From a checkpoint of a small multi-label audio tagger.
Model: 4.02M parameters, arch tdnn, norm batchnorm, widths [384].
Training: soap at rate 0.0035, 7600 steps, batches of 384.
Data: trained on synthesized solo parts of chorales (CocoChorales), 39062 training examples, 74.7 epochs.
Rows from block 4 of a small multi-label audio tagger, named by matrix and row number. Each number is 500 + 50 x the weight over its row's rms, rounded and kept within 0 to 999. All counts start at 0. Numbers have three digits each. After the name is the row's rms in percent of the matrix's.
After each channel's rows are labels from the 100 clips, of 14848, where the channel reaches its highest value: "lies over" is the class under the peak. Only what is clearly more common there than usual is listed. The data: synthesized solo parts of chorales (CocoChorales).
# conv: width-5 conv, dilation 3 (model.blocks.4.conv.weight, 384x384x5, each kernel summed), inputs 0-127

conv.60 108:520525471486364448529585560469404499524572503456444480503528270504591546585468520496466437501450427559458544472521466506502566474513477443512492485451477480368569554490582512546541561511486492466489535564542515500543463537474510482483632415392565604498447540520557501492508458439512499545524491517539538619539577483522487586469494510526438475562499548547473520464574531375536469616473
lies over: silence

conv.8 092:526620502460492628547538489521498496511411521489543513473544488522507609478466502530505459440604703485493502489421497476501531471460464474519437457517411491528522438480577305563484459577618581458482528466448530511627501522448528521501597492508460541442508487590583475625450571376529574476462512525506604448549506535491517497541524473458491470605483553508408509468468444488553449521459
lies over: C#4

conv.129 096:495474500505403523513516493436534486557409513509492503449522553518568523445529513455477474415530479536543570488524444591472554484476552544455488607589464578454362512525443545598448500540550425573511441486575533417528401533419494531548510481484604494423525446521475448544525534509585488458454440480514504524451481505481520506360503534445519517556482506588523582463521541559566498541519
lies over: F#5

conv.125 101:438539491501493444475555484549493555519432502471503480419447520520499559537570513474539518443532505534533505524474512486508550511513537478504451387449434432545476567473499349457485483576516442371547513424393426563530443510400527425519521505503528552483492507477476544439574389503517555558424457516542585429545489440484598531515503428431485501527475624550549515500525490423544511524487
lies over: C#4; C#5

conv.341 090:524429457457531531471456535500485513483432408427538593480531439468526490541493474599453557384478540505475534402543520494430467505460494424502479442511474562464439522526499510543577522525461481501490517487489576522548509536520506452533446481499590554416470446486482606452493553447521617551454488569597580474443592474554475526437535434542529459452460544411470556503472530462523481498480
lies over: G#4; C3

conv.243 109:416358547465430566531502486495560536542493468593525512545521468482520603459461480512498530346487476535482494468498452396420537505410461435560502441522547518578497517479572533473493494573558517468537504522478453492532474507455500540523540538524487550542538492439564412557479540451493497482510507420501587503674548506460416461493578541504491461463485546500479550496434556494532448431524
lies over: C#4

conv.30 104:510490483456564531502460573400522432481499455544451437497466562482511507536474566502373461485433472527480513494446509523533558503512484550485496520653500468601417467489522470477409670498512556463457473474595539689573517526525559551550656411575519437531415489528525520528511572452505488540454414502479604607446474467494503564391433506446479554499436524505542478596524563543514552544471
lies over: C#5

conv.361 117:481547415459531506437551458539448477478626465613429530420491470477481464439575535537577477503528509550517515627489427416543558499477491599476571542509515497500507524337491462525443550512472592532547441549512457456430525471515483439486572509479538502420545484526494517518538423542477565459506514466490451542432439513504398456549570583468458546464496430440492491395467555428444457601533
lies over: D#4

conv.158 092:470565497456510437507622604459483515554579441546570504497497458477474507438465550539453528445521530535453480442454529426396467633517524483499514431601449469483433528518529529527425482529520443523511516509510452547508441515600503437420413486536532472595484505549488495590494478500546563506480461547463596531521508500503392503467488429504513392451564517450465620519403556417451471448423
lies over: E3

conv.280 093:506432437589505538481515484527466429540533550553408474451473454468532532496553564637627542608494493510488474473512518566473528380528578557472428450604451509486446521521445486529504468559512598476430474528414509520641550461473509451455463448486541452466520514608530500514431517517556520479553445551527518539493492527473539448519548478482514466525525486473488440522503495517410458541491
lies over: F5

conv.168 101:545416575501559539429412480497453509453612388582508436472484512463513493498506494536526492527486495617496526451539637467501484454511512526505531518499432492554453563522448486513523605623461456418418480505439461533530500505544568480482478507533462388434512397552589496561597463475576495590514551486500572530514606452431503537579482478529476441580442517450467506459584509480441550498493
lies over: D#4

conv.273 116:484452499477540429461530432528509469402562504520507497508442482559507481557474474516587569478476504533536498538578461484432506543479497493511482488521526512492483462426466569531491608551612525521400476566486470586519509481530502418625534575542504491532493501597550535626472473562519534497516521531543456457552406479455385529494502448532524413428506485455397446455531485456489536449541
lies over: D#4

conv.24 082:397572534504561461516414641400483440519619485427503552442625555548438476506506546583451498465491564504418497484495499488465440501464485491478425468519525533451539592482570479440441413526578437425478531444579469573527530520422542466500500407481467535479462496485512519487538507360574503483548461465485539524488473474491420504457536531467509500439535425479479506522501472552439497574449
lies over: G#4

conv.355 084:427495595555524402498483533426514474595548547510480545550579621543636523444459504583514480448558538501371458544502472467542469527543429466503475461430460504522564532486418448423525449534559463517415549455590519490495500484561549478413581454482531513563533499552554485456564487467502489481551437428452481469494485483462496527477460449479547496427568466417444481510484447557500488530530
lies over: C#4; silence

conv.162 137:490633544494491462512542506534589519483402453492468531507447486467474543485552490472472522468464452516506488527517510529406500495503481495494528500513507535509494543491524468456495445492649507443473479473516498506532523564484537455532474443500508493426507495412475535546503458487409481572565471532487524557873508508477429510522525510497458530443531637454471480467450451556500480438556
lies over: C#5

conv.28 109:493453547454485534475586484500524506479520525495493492496495452493434500492471607627559484567498438543557487558448532492525504463522512513510495501602513546548578536539451448529480538470506390609511519468494521499521603467582482568372497478456500495553516565578605507428440490516420591502489540429514484451472502530543457494540524415501454493647519509489455448466527511553521518511486
lies over: F5; A#4

conv.188 101:454396384476466530490409423476455458517511519569512482477464484517434526542441480486420567550360438512567415518484488471427514460458482483558556459463427460518492486559566418465417530480501523462502485488459526523505427482558485505486588438463475411475436573493612564459517499466451534565464502531463526492492515534512411493412529501524474451618562557513400507489559446558475530519464
lies over: silence; A#4

conv.290 108:463529449504516556503449576520508515527484482494572547432572422507517416481505491496511537494490714473520522432425463527413530508530464524456479483491415452484430479518643475481502486473563440417572595555430576467411495584548462456489471512477491456394506442458507534512559515502483577511503540562483406512490543488510532480473466544532525403611502428584456457553542503483589495513578
lies over: G#3

conv.16 104:554462605477449457527580482484528549556552569534509458465579383433462620473412474502497565480504447461515485430452468421476498420580536382522497483588440465505459519503476461511496481533450453544489422477461475401646514556575532508391543525467575477562533532445492493499516464504481474530511482448485517595534498474566572531477525488467494464500511596443483500526527547529592513511534
lies over: F5; C#4

conv.121 077:398570490536507441560600395563460531492542517562475401552445492441543522534488495458481533410473435492521457448531489475537468515560513438561496554672458493438564532479532508407414478474482436530538524525483494456526556449583497565533513469535471405488481562486544512416490579559513522479495478462517444492568454477486537542508579566501514540522510527460470430498513612530502504482446
lies over: F5

conv.216 093:402433624578427468507498444479541589464379404562569444508493483439576462477462529630562552543474532486493461576473469589457550517429533525489504506541564464371387478569584500610464556463426445537520509496491462492501624541494480465499546499496476480492430531506515537447653482440469455537546453477521567487436453529471492526487463465503454508391459488589489506553494424500517525477520
lies over: C#4; D5

conv.342 094:506596406500470492500428536511527432370494553517527508475575473470497426614573528421414396548458477600500444501437617529500565519493474451430504522504483537563530584519466414398492494504474546465486467498534533483516644455503529502528552460482513438509534544535535475521478508540485484460548404456423503621525494439459546588386507494499525540513478540514525463481438510476477497494546
lies over: F5

conv.9 124:444451490559476471497510570511536439529449444517534487534630434515571564522428497492513575532495497406496475551528482404468513442468505518531530395549403534548457540511511452443489467486594500472528495481438411484664507510439535512542508546431517475528540519476473505673487430455428500526523486478487509526560497577474594401476577477519490500517531522420508525467443471531548503456496
lies over: C#4; D#3

conv.345 114:466512539494502440440480549408411505380462496505516532491483485510501424508553477476489590526550474450507523536445484426436508423562527554474539472496532473509491546516483462466459526519472435390519385415505425597495525459498467506475520596471473510781490472517559504461518433530482549552483482521477467565428471468543419541535443453528449480451499512406506557501464519437546546437495
lies over: E3

conv.198 116:456445552592471454524567573548504507522558546533508523525507429518530509515442494521504515475498479396562522467504489487504476461533488540501523438616550470577451540537413585499508476456460499478556486540483447546569521451552599584480591503454482474718438573439429425557538500475466449575508505426521535537499510502521538440452526529473512565421506488471516510514478536563400465517489
lies over: E3; silence

conv.265 084:547527489466516466411581534564403468477540454422547440478472484521535430504497491570498480479454477481473461409457477438565501513584477564521424375459426501503502516460597461469485466504494482449526508480529484401472586561442508472543510513513449572653443483409536537453504488404540514573512495455557444503481529465510473432502501554555486565548445507573537515459555560476604534570462
lies over: G#3

conv.71 096:606530469408453513469538432513457506471492491597429436517538502483497425490608489540528496509471509567563430475464435458508574459473502458546489391465552481527593480414642441481525556568514550426429477585513490519448441499463507482439627465486547535428464474492502402484442531513476520444552499519518501573496541508490454541461471542386518482516451495491497475514458505491462470505539
lies over: silence

conv.259 093:402502478548483535506474477546496464492504530537530503498447518570465458487529528494575610490491537473494512454542521457353559477459508492463558504534469468393499462442513502483541526529466478428447445554550582520430472544464538537535521477485522555408588427505478495517458530516425398454431509546592466482563540531564612493458458492522562488501524601519516576521529478347425545483501
lies over: silence

conv.90 112:497446466520475547439481526548491487491613454435596394577450490536468477531527468542449528489499589551489471452489475425457490472532482506469510497464478461422530489462471569448459519527439459495555552507496526456412537520646480571561529466484473481615451461607504549634479548507479517498505531533550488512407470409528503465496552506554477437475489489513481490509532493537496443555461
lies over: D#4; B4

conv.371 071:460468472523530564531601641508446454453525497502524453530500504522489478503489524549548479517507457379564497501420503526618485537549456445529499551445539537433508498488475443488510375373527460478497550508429473641472569530459522497526448499492473421467470396510457505481502408476527548540462620546505428467574463418568434502509492573483572505446477447445512460468487460554459504574616
lies over: silence

conv.274 097:622403455544466550496442443477579460485485573551527485490467473497525537419504574532507499516433410453468538496501540526431490489583484520460436392526640457529614506500585435541435543520481570478488473514501446509459466523486554497489457538494469428537460473420512495490389561465457482455525472491485523451428539504484513481394524479481489615506573504385457505444519488497483548486503
lies over: silence; F#4

conv.61 117:540614450492523500444519568488475525538496483527499503485534515500488504479531516502464502531482425475474515472423509450412482495568510488554496501494484506523564453603457490495556501474418438465509478576503442547520470502548520447462509403399493509665448451441442493472542482510484527527525468496489464498452512539488555471477478444485493515515513487458488571557594499529438616475546
lies over: E3

conv.223 127:529492443465440442462435426539487474538594474711427474541502485522474541510443529539495486519499519449446508470474527541473458445550477506537507528501583517472508560488447470503458475496513549440525476437506489518694539499493527480439566540492517542448444484552502444570523597497468459462481449532608518471487460537498460463503452556492555465425515488505487514509481518473448512493511
lies over: F5

conv.118 105:502549531514456457455522557466533440487496556548435541485514480476526455543502577484457531407389529545495535418534459538539483500484484505566467557516522516398486600473541595420560502382489446491440543410496555441521447534481473476603672584477506438411426472506485574524469547464512485479513626513404423476597526452525475527425408586578447543579461459493452527492538525533461550542484
lies over: C#5

conv.258 083:549524508512534494478519456452427474441469534510495517518535475511507452533498495447610473568486465513496537516626489446534493482465496526540519504587492538509628563455466547503475600588443558434522526618432390470485478499391439484478467444482511504443435505528575438413477522475505581474481473479515431437487507546479445538499448433521518491457567471406428443609458492535513478587446
lies over: silence

conv.331 101:474429391549510469528483513463512418446485490483555477512501482547552451578527537514428498544481517471472490501457469464359553500440530574481446531457501538461475491486518492471524487447448491453519601529498537518508430556372505429504526504511464521430454461491562490531604536535527452476492473490472446456684458509511435529470539488571482544541440585579499537485504518514570551528527
lies over: D#4; C#5

conv.239 087:472506684450443493559467488470482445526574521521542494471521497534518492395501501547475497467450568489543572488519482569486529465480567522473516491435539514509484603447550423499487528456470480395435557464500574421442440540454436468452532501456458591375503462468558469442494411521503504402450440484533404488505602520462543581539487484554478405562461486489410510513495452495495480498438
lies over: F#5; silence

conv.222 081:534433456480521429552517555429437536445467522483525501497548433449473529490557485541451527539444516476519395453519415395460486479498533430504516519389524581511513525560530414423424472496493461521524547536490471505462386477463570520512520636476509571462555501485520580549490554588461572432521502451539433472422542497427610521565462540467446475495550460516471499598548488476558606503578
lies over: C#4

conv.343 085:473406421511440565498472383500464470519613493637516515511551506534487488450527525483507472470511439467468491512445455479536488513512601497480456597502584503484399527445460466516447507483380428539562598536529570529550450512432542443456487450468459464541472595467458516417533532516487426538457503471414516463360518509468481539453532638486539490462490540518523538448481548476394424526471
lies over: F5; silence