python train.py --dataset="synthesized solo parts of chorales (CocoChorales)" --stem="single" --learning_rate=0.0035 --shampoo_beta=0.999 --max_precond_dim=1024 --adamw_lr_other_params=0.00087 --max_steps=7600 --final_lr_fraction=0 --warmup_steps=1520 --adamw_weight_decay_other_params=0
Rows from block 5 of a small multi-label audio tagger, named by matrix and row number. Each number is 500 + 50 x the weight over its row's rms, rounded and kept within 0 to 999. All counts start at 0. Numbers have three digits each.
Before each channel's rows are labels from the 100 clips, of 14848, where the channel reaches its highest value: "top examples" is what is common among them. Only what is clearly more common there than usual is listed. The data: synthesized solo parts of chorales (CocoChorales). In brackets: how many of the 100.
# conv: pointwise conv (model.blocks.5.conv.weight, 384x384x1), inputs 96-143

top examples: note G3 (61); tuba (37); note C4 (31); note A3 (25)
conv.113:427481474486503554499582472457544529432464484478531652545479458534464483480445418542453491462460514478462508530446484420489547506560383509530547

top examples: horn (44); cello (41); note F4 (30); note A#3 (27)
conv.122:580338501467437480457398451490517561524459493485508517508538444475566595592404549509536501516483494467493523480649508352474523518566449502466496

top examples: note E4 (45)
conv.351:560497563540491549468487604461536584574559568530591403581422531546505475495446476421434512504436521467488483433472470497528561513496471477448615

top examples: note C3 (44); note G3 (42); cello (40); note F3 (33)
conv.299:467507541475475519462489478655571502496482544484523451542496463544512500469457486418567469487498519563562524496420473388492501532567520592485587

top examples: note G5 (84); note F5 (48); flute (34); note E5 (31)
conv.272:392508478513536501470583475572596495483457449454550497528457531469508464514570538452536508486490514516518491424561463527479489483466517475505578

top examples: note F#3 (91); note G#3 (58); tuba (42)
conv.119:507512538625539546498525545464535512555446523521461450478477472506446456567507460510550541484469406502480417547504491499504506461483414442455558

top examples: note F#5 (96); note E5 (45); note D#5 (45); trumpet (38)
conv.108:400533495516430531522545404452582483527505414537502444534485468532497538466453415518597406551341552571398428493539537507524403515429529561482493

top examples: note A#2 (52); note A#3 (49); note A3 (35); instrument: bassoon (32)
conv.19:514403427440411528493526425596561469476525412509519521515511408595440452472531408502547555548497572516664483532509444437458592482459472637441553

top examples: note A#4 (92); note G#4 (48); horn (40); note F#4 (27)
conv.286:508434514491437512523532509521581496536472409548572400540507545601584513407477538487552523495517569529544399460484557493410504525559548592386608

top examples: note G5 (77); note F5 (41); note E5 (33); note F#5 (30)
conv.80:491529443535493509468559490464631504503476464468525423547505562420538468491547621550510564479427552529448542430429520498521501462535506443486521

top examples: note E4 (39); trombone (27); tuba (26)
conv.68:543485436544398489525544476520442557493437424519520414473528488519485573431482544440511600495488466479574507544534468534516496600491475452545463

top examples: note G#4 (74); note F#4 (32); note A#4 (29)
conv.307:569485504500450481452505459462497502449542452552554407529509528503412488570482424516469578525444439517512506593524507501672542500500486505490464

top examples: note D4 (75); tuba (29)
conv.127:514524523553546485510592463436541502475472598537491441475513495471446494576494433582490507452465506469555494453530425477445521458519498522566487

top examples: tuba (70); note A#3 (66); note F3 (45); note G#3 (38)
conv.171:529415439491423435467518546407499557546535466632478604444525517462497511499443513505453454515499520477505427462499584471482504541526391566466475

top examples: note F#3 (66); tuba (53); note G#3 (46)
conv.32:470605501519621544539429477482475539539552489473553523497481428488502478545467511496590507511505519540555519520536455523421360387469514484462545

top examples: note D4 (100); note A3 (40); note B3 (35); tuba (33)
conv.75:479545505450441562548478581516453519560506552483467400561519463361432487523439458496506479577479514539448461466579522551540505522489472481574462

top examples: note A#4 (39); horn (28)
conv.60:552514503553447479589463441568564487449521501495453494655530499612470435543522479544486475518512563495476477501457536475507533539520483469506474

top examples: note A#3 (76); instrument: cello (31); note G#3 (30); note A3 (30)
conv.257:413536496509503531529460468570494493468449465590549396517468549430548506455550486463477548527541475463537545446544442547471527540405585518590437

top examples: note F4 (38); note D5 (35); note F5 (32)
conv.178:459458525473473459519459542482487543489519440464429607496482449503512574512535428580502410575602475454607496500492440431485538449534480588472512

top examples: note B3 (42); note G4 (38); tuba (33)
conv.157:503446457372562565515484468425553541466516491505493524502449499465441468470475501496549490595465470543467583534492553499633521548466497517436423

top examples: note E4 (43); note C4 (34); tuba (30); note F3 (26)
conv.9:477470461548535470453551576502498586488551544449469518506459482446435508457519465476499484512504525491510407531479465556502471474454480421558494

top examples: note B3 (83); note C#4 (35); note A#3 (30); tuba (29)
conv.296:523507593602538495594525472508573454485435517513548392517436603519522438468466463416530425525514436445486585528470513482438474445558586501534564

top examples: note D4 (93); note A3 (31); note C4 (27); tuba (25)
conv.332:449506465564482508485571559460525498446446488486518479579515503473519520583537476515601375451501544488536485532468460468455475482450602482490623

top examples: note D4 (62); cello (31); note C4 (29); note A#3 (27)
conv.137:456378486539614430453648570475537489502440564464471606442546444469480511512527564500528520495458433446504514502449499506608594498456544534502474

top examples: note A#4 (94); horn (38); note G#4 (28); note C5 (28)
conv.383:522507565536450493506418484418599369536509430568553505472480504663515467474530494494495497538508543531573380484533505466433555509509529474537498

top examples: note A#5 (46); note G#5 (30); note G5 (28)
conv.274:447500556482588502653455441388476495536470517511511448509485463561472487448471516566486540529488498486485467493480499440468483500550510470486506

top examples: note B3 (92); note C#4 (42); tuba (40); note D4 (40)
conv.339:437507398470434477497578550555419528455554435462470562469449523499491593435485548454486407486437596479521516442480527506501430508483536472561453

top examples: tuba (41); note E3 (29); note G3 (29); note F#3 (27)
conv.362:493548512599527439469497482573459528425469501529503468437494581534514525522503521579493511494492491400449558456594439546419454503426454468461507

top examples: note A#2 (47); note A#3 (41); note A3 (40); tuba (31)
conv.175:506439438512477530463616522515552442477479484543616397479443528502530470529496425501546465491575596475566500520509452504522609498462512707547556

top examples: horn (58); note C#5 (51); note E4 (32)
conv.199:580571500543508510510516618526547476493547496522479467480568543462569523449496443520466479418536517540469490628459609471503573444566502483474536

top examples: note F4 (89); note D4 (40); trombone (31); note C4 (30)
conv.293:495461396492484422497539493475515535543539553504537447518557432549403523511514445485543559471449541429451474561527509429463590405520488527508549

top examples: note E4 (45); tuba (32); note C#4 (31); note G5 (27)
conv.6:477466512529474391475450687540513582563477506472532500445537542474512456505490477399501530486484495456578525442462444488479523492500519428493575

top examples: violin (53); note D#5 (49); note C#5 (42)
conv.4:460566514509429489422502546503472434537468554485517380533521401474494445557461563472453387483580482456581484489579500473499464509435445503475527

top examples: note A4 (99); note B4 (46); horn (45); note E4 (33)
conv.276:508523501439540402496437537443565485549441449561603544499480578563554536490452461528566551496539523456525477567513456556489509503518528456476611

top examples: note B3 (65); note F5 (34); note C#4 (29)
conv.306:487593459496423578461491477465539489430435466476476495627435591520436427499519448505467527545439503531460554548460515473445533481526516487512487

top examples: note F#3 (66); note G#3 (50); cello (42)
conv.209:541445544508350474574496481493446526625458453481447520522499485572487502533439503458546568522453419484441468501526423467476478487383490521530524

top examples: tuba (62); note G#3 (55); note B2 (42); note F#3 (35)
conv.271:485475513518360576524470520491397474454482435532588486530577579550523556405492467508484700479459440431528549515440514521475462504515481552487496

top examples: note F#5 (98); note E5 (51); note D#5 (42); flute (40)
conv.297:485393399548360401466485541424567488577550403535525472555495413544460457476523453462502432442576535464481532423466486498486494515466520550523562

top examples: note F4 (72); note D4 (31)
conv.101:406501498516532541507457582534424584512494488442472460430487489512518519489453536528515574486430423480501512479499464431476486487489492508568497

top examples: note A#4 (67); note F4 (44); horn (35); note G#4 (34)
conv.167:491504562444552569506502500501544589463534519523550578409457519567599513492521506470447512497555476553472510541508395466386484536575352474452455

top examples: note A4 (64); horn (32); note B4 (28); note G4 (26)
conv.304:477526394461442522474617461461623461567487572508511476482421489515551464540558446630478588534523431486498451456538501481485556559483504496489482

top examples: note A4 (100); horn (44); note B4 (39); note E4 (32)
conv.367:446481462536548441456489464522549557511451579460565381553469509451557529402531512499500625449469496462476516554513517486534576539485542481540491

top examples: note F#5 (60); note E5 (38); cello (32); note A3 (29)
conv.228:487494509504579530475489563509452494563495461556494557555577486473537603482512363465509502641515547548450550428493513563541472475488416483491463

top examples: note G#4 (72); note F#4 (36); note D#4 (28)
conv.21:556609562504488410497554510488517543462492499548611479494462516499425495530473431479392438488471534514544480630474491470608473500505476418459447

top examples: note G#4 (76); viola (60); note F#4 (49)
conv.129:533392519504639590493477471514544527509456464490536497442483584570529391544525482557542514484422471435520564489614484501606564561463413516484476

top examples: note C3 (40); tuba (31); note G3 (29); note B2 (26)
conv.16:556535516510502554521491473547515551532511532494459496549503510515584440488520464507517479517545569470494465523459597428463499483518478524466529

top examples: note G#4 (86); note F#4 (44); note A#4 (36)
conv.268:546567499462520552514551502637586520520498478538591557502455518541516489526497414560525536450474563506521498531623489463575486482540563595485562

top examples: note D4 (96); note C4 (29); tuba (25)
conv.96:504488470569510545436404501505533405525552559466469397477484450584409523503513502531639390493533467504528449440516556484545505578492467445479515

top examples: note A4 (58); note F#5 (41); horn (28)
conv.256:509554440542451497511463509491606543577531494514626405497415539409406460427469634538565575461466505547486438439481446470518593547508499519462495

top examples: note A#3 (100); cello (44); note C4 (39); note G#3 (33)
conv.353:437569580510595462523453548416504549500485499517405447534515543456415472470518475439621453523533472487484509475518445583574572494549652561541547

top examples: note F#5 (100); note E5 (51); note D#5 (42); trumpet (39)
conv.352:565557513567477545516479472517603556537423517523487488494565572514482527465535457548590610460504546497435534475505431514492522468452477458476518

top examples: note A#5 (53); violin (48); note F#4 (39); note G#5 (32)
conv.265:513560525525579496632456511492473553381524501549486540400461559475560493407498448453488471511515510589444502484521541531585576534596525437523394

top examples: note G#4 (91); note F#4 (41); note D#4 (30); note F4 (29)
conv.105:497528476502453414546623406472476516443515543531518449463408392547606455475445481559607519462554533518505526508446483488527535528457486553504423

top examples: note A#3 (92); cello (41); note C4 (35); note C#4 (32)
conv.99:474533581522535566481583563543556537427435486462479439539495487476437512474437445507493548578502530430523464584512505546448433451456561454466464

top examples: note E4 (70)
conv.266:490439485586427515456501496461542479527558473610502446509501526615512474383429508437526489551467554529536412471453489512505551508526492518428545

top examples: note D4 (46); tuba (35); note C4 (31); note F3 (29)
conv.245:519485493600523459526600545445549497467468501481553487512433458463448557491490486488489481488499493568474499476471519492538483469444503421546548

top examples: note F#3 (50); note A5 (41); note G#3 (39); note G5 (30)
conv.147:441498439542401529442655446568510463425506548464429484448488474509412539621434381586445513516564409495447486489523559498477517493551428426515514

top examples: note D4 (54); note C#4 (51); note F#4 (46); note E4 (32)
conv.321:596490457493437518472492584428489472455455461351560447475566498492519508484508427427526554532504443501526485514555476481532468448467480491498434

top examples: note G3 (36); note B3 (32); tuba (26)
conv.238:626475460476590441545508437575515433496480537498484619558467492503435399451451528522497496543526426514581471486452444473653518467416435502519562

top examples: note A4 (53); note G4 (46); horn (44); note B4 (42)
conv.87:510615488458520505517493462429540485531526502497529440490440506568549514592388527422545559520522477519529529520453459531538393531563472469475411

top examples: note A#4 (66); horn (38); note G#3 (28)
conv.43:470523471523486568523503420542541559578495487540494452521449523558539499530508571550501439487581483497565471503522405412585441488467467474531578

top examples: note E4 (96)
conv.312:538542459537529528483491534550542578487537594429438507500491457473492439472539471458442523545449543575586417569476497503570466534499481610550504

top examples: note F#5 (64); trumpet (37); note C4 (32); note D#5 (29)
conv.180:505352554497465502525513483432562484451489516503516447538487518472505541503492606439494496543522473477507505487451526436482479425433542496415517

top examples: note A#3 (81); cello (35); note G#3 (25)
conv.186:426584530395525542528537471530489569484510491497461487518528500535399513544460537487519490507524427408451490588537476514435439626414534512539417

top examples: note A#5 (37); cello (29); note B3 (26); note G3 (25)
conv.117:469523575543613437508481500530467511472485474511487622492463569493420494478559530466568514528465487515534503457520475481621429492541622462541515

top examples: note A#3 (54); note A5 (26); cello (25)
conv.34:503499498445448493415766523474552512485476460475461494430535509513533569503494548479559558538543494464504543594514468523472447494476596527554487

top examples: note A#3 (97); cello (41); note C4 (32); note B3 (28)
conv.295:517561664521596586505575529505517490462506478514452488523522526463554495502500638486541498494497503516491540492515541546609495579523605455558536

top examples: note A4 (87); note B4 (38); horn (36); note G4 (26)
conv.154:512409522493460522492449550486526478483559599569525430415444430459612421579538457543478532452443434557476552421417552534584419539509419408607502

top examples: note G3 (57); tuba (40); note A3 (33); note C4 (30)
conv.311:535479509461646526460540562426553550482462425455583567521449568508445419489536435480504426561533439472469450518556584459653475433500462479538409

top examples: tuba (36); note G3 (31); note E3 (28)
conv.97:444496481562393513551520437578510418494497548663457525483530474517516485449571436470511503486387557530505576568558496470487499403505508539433528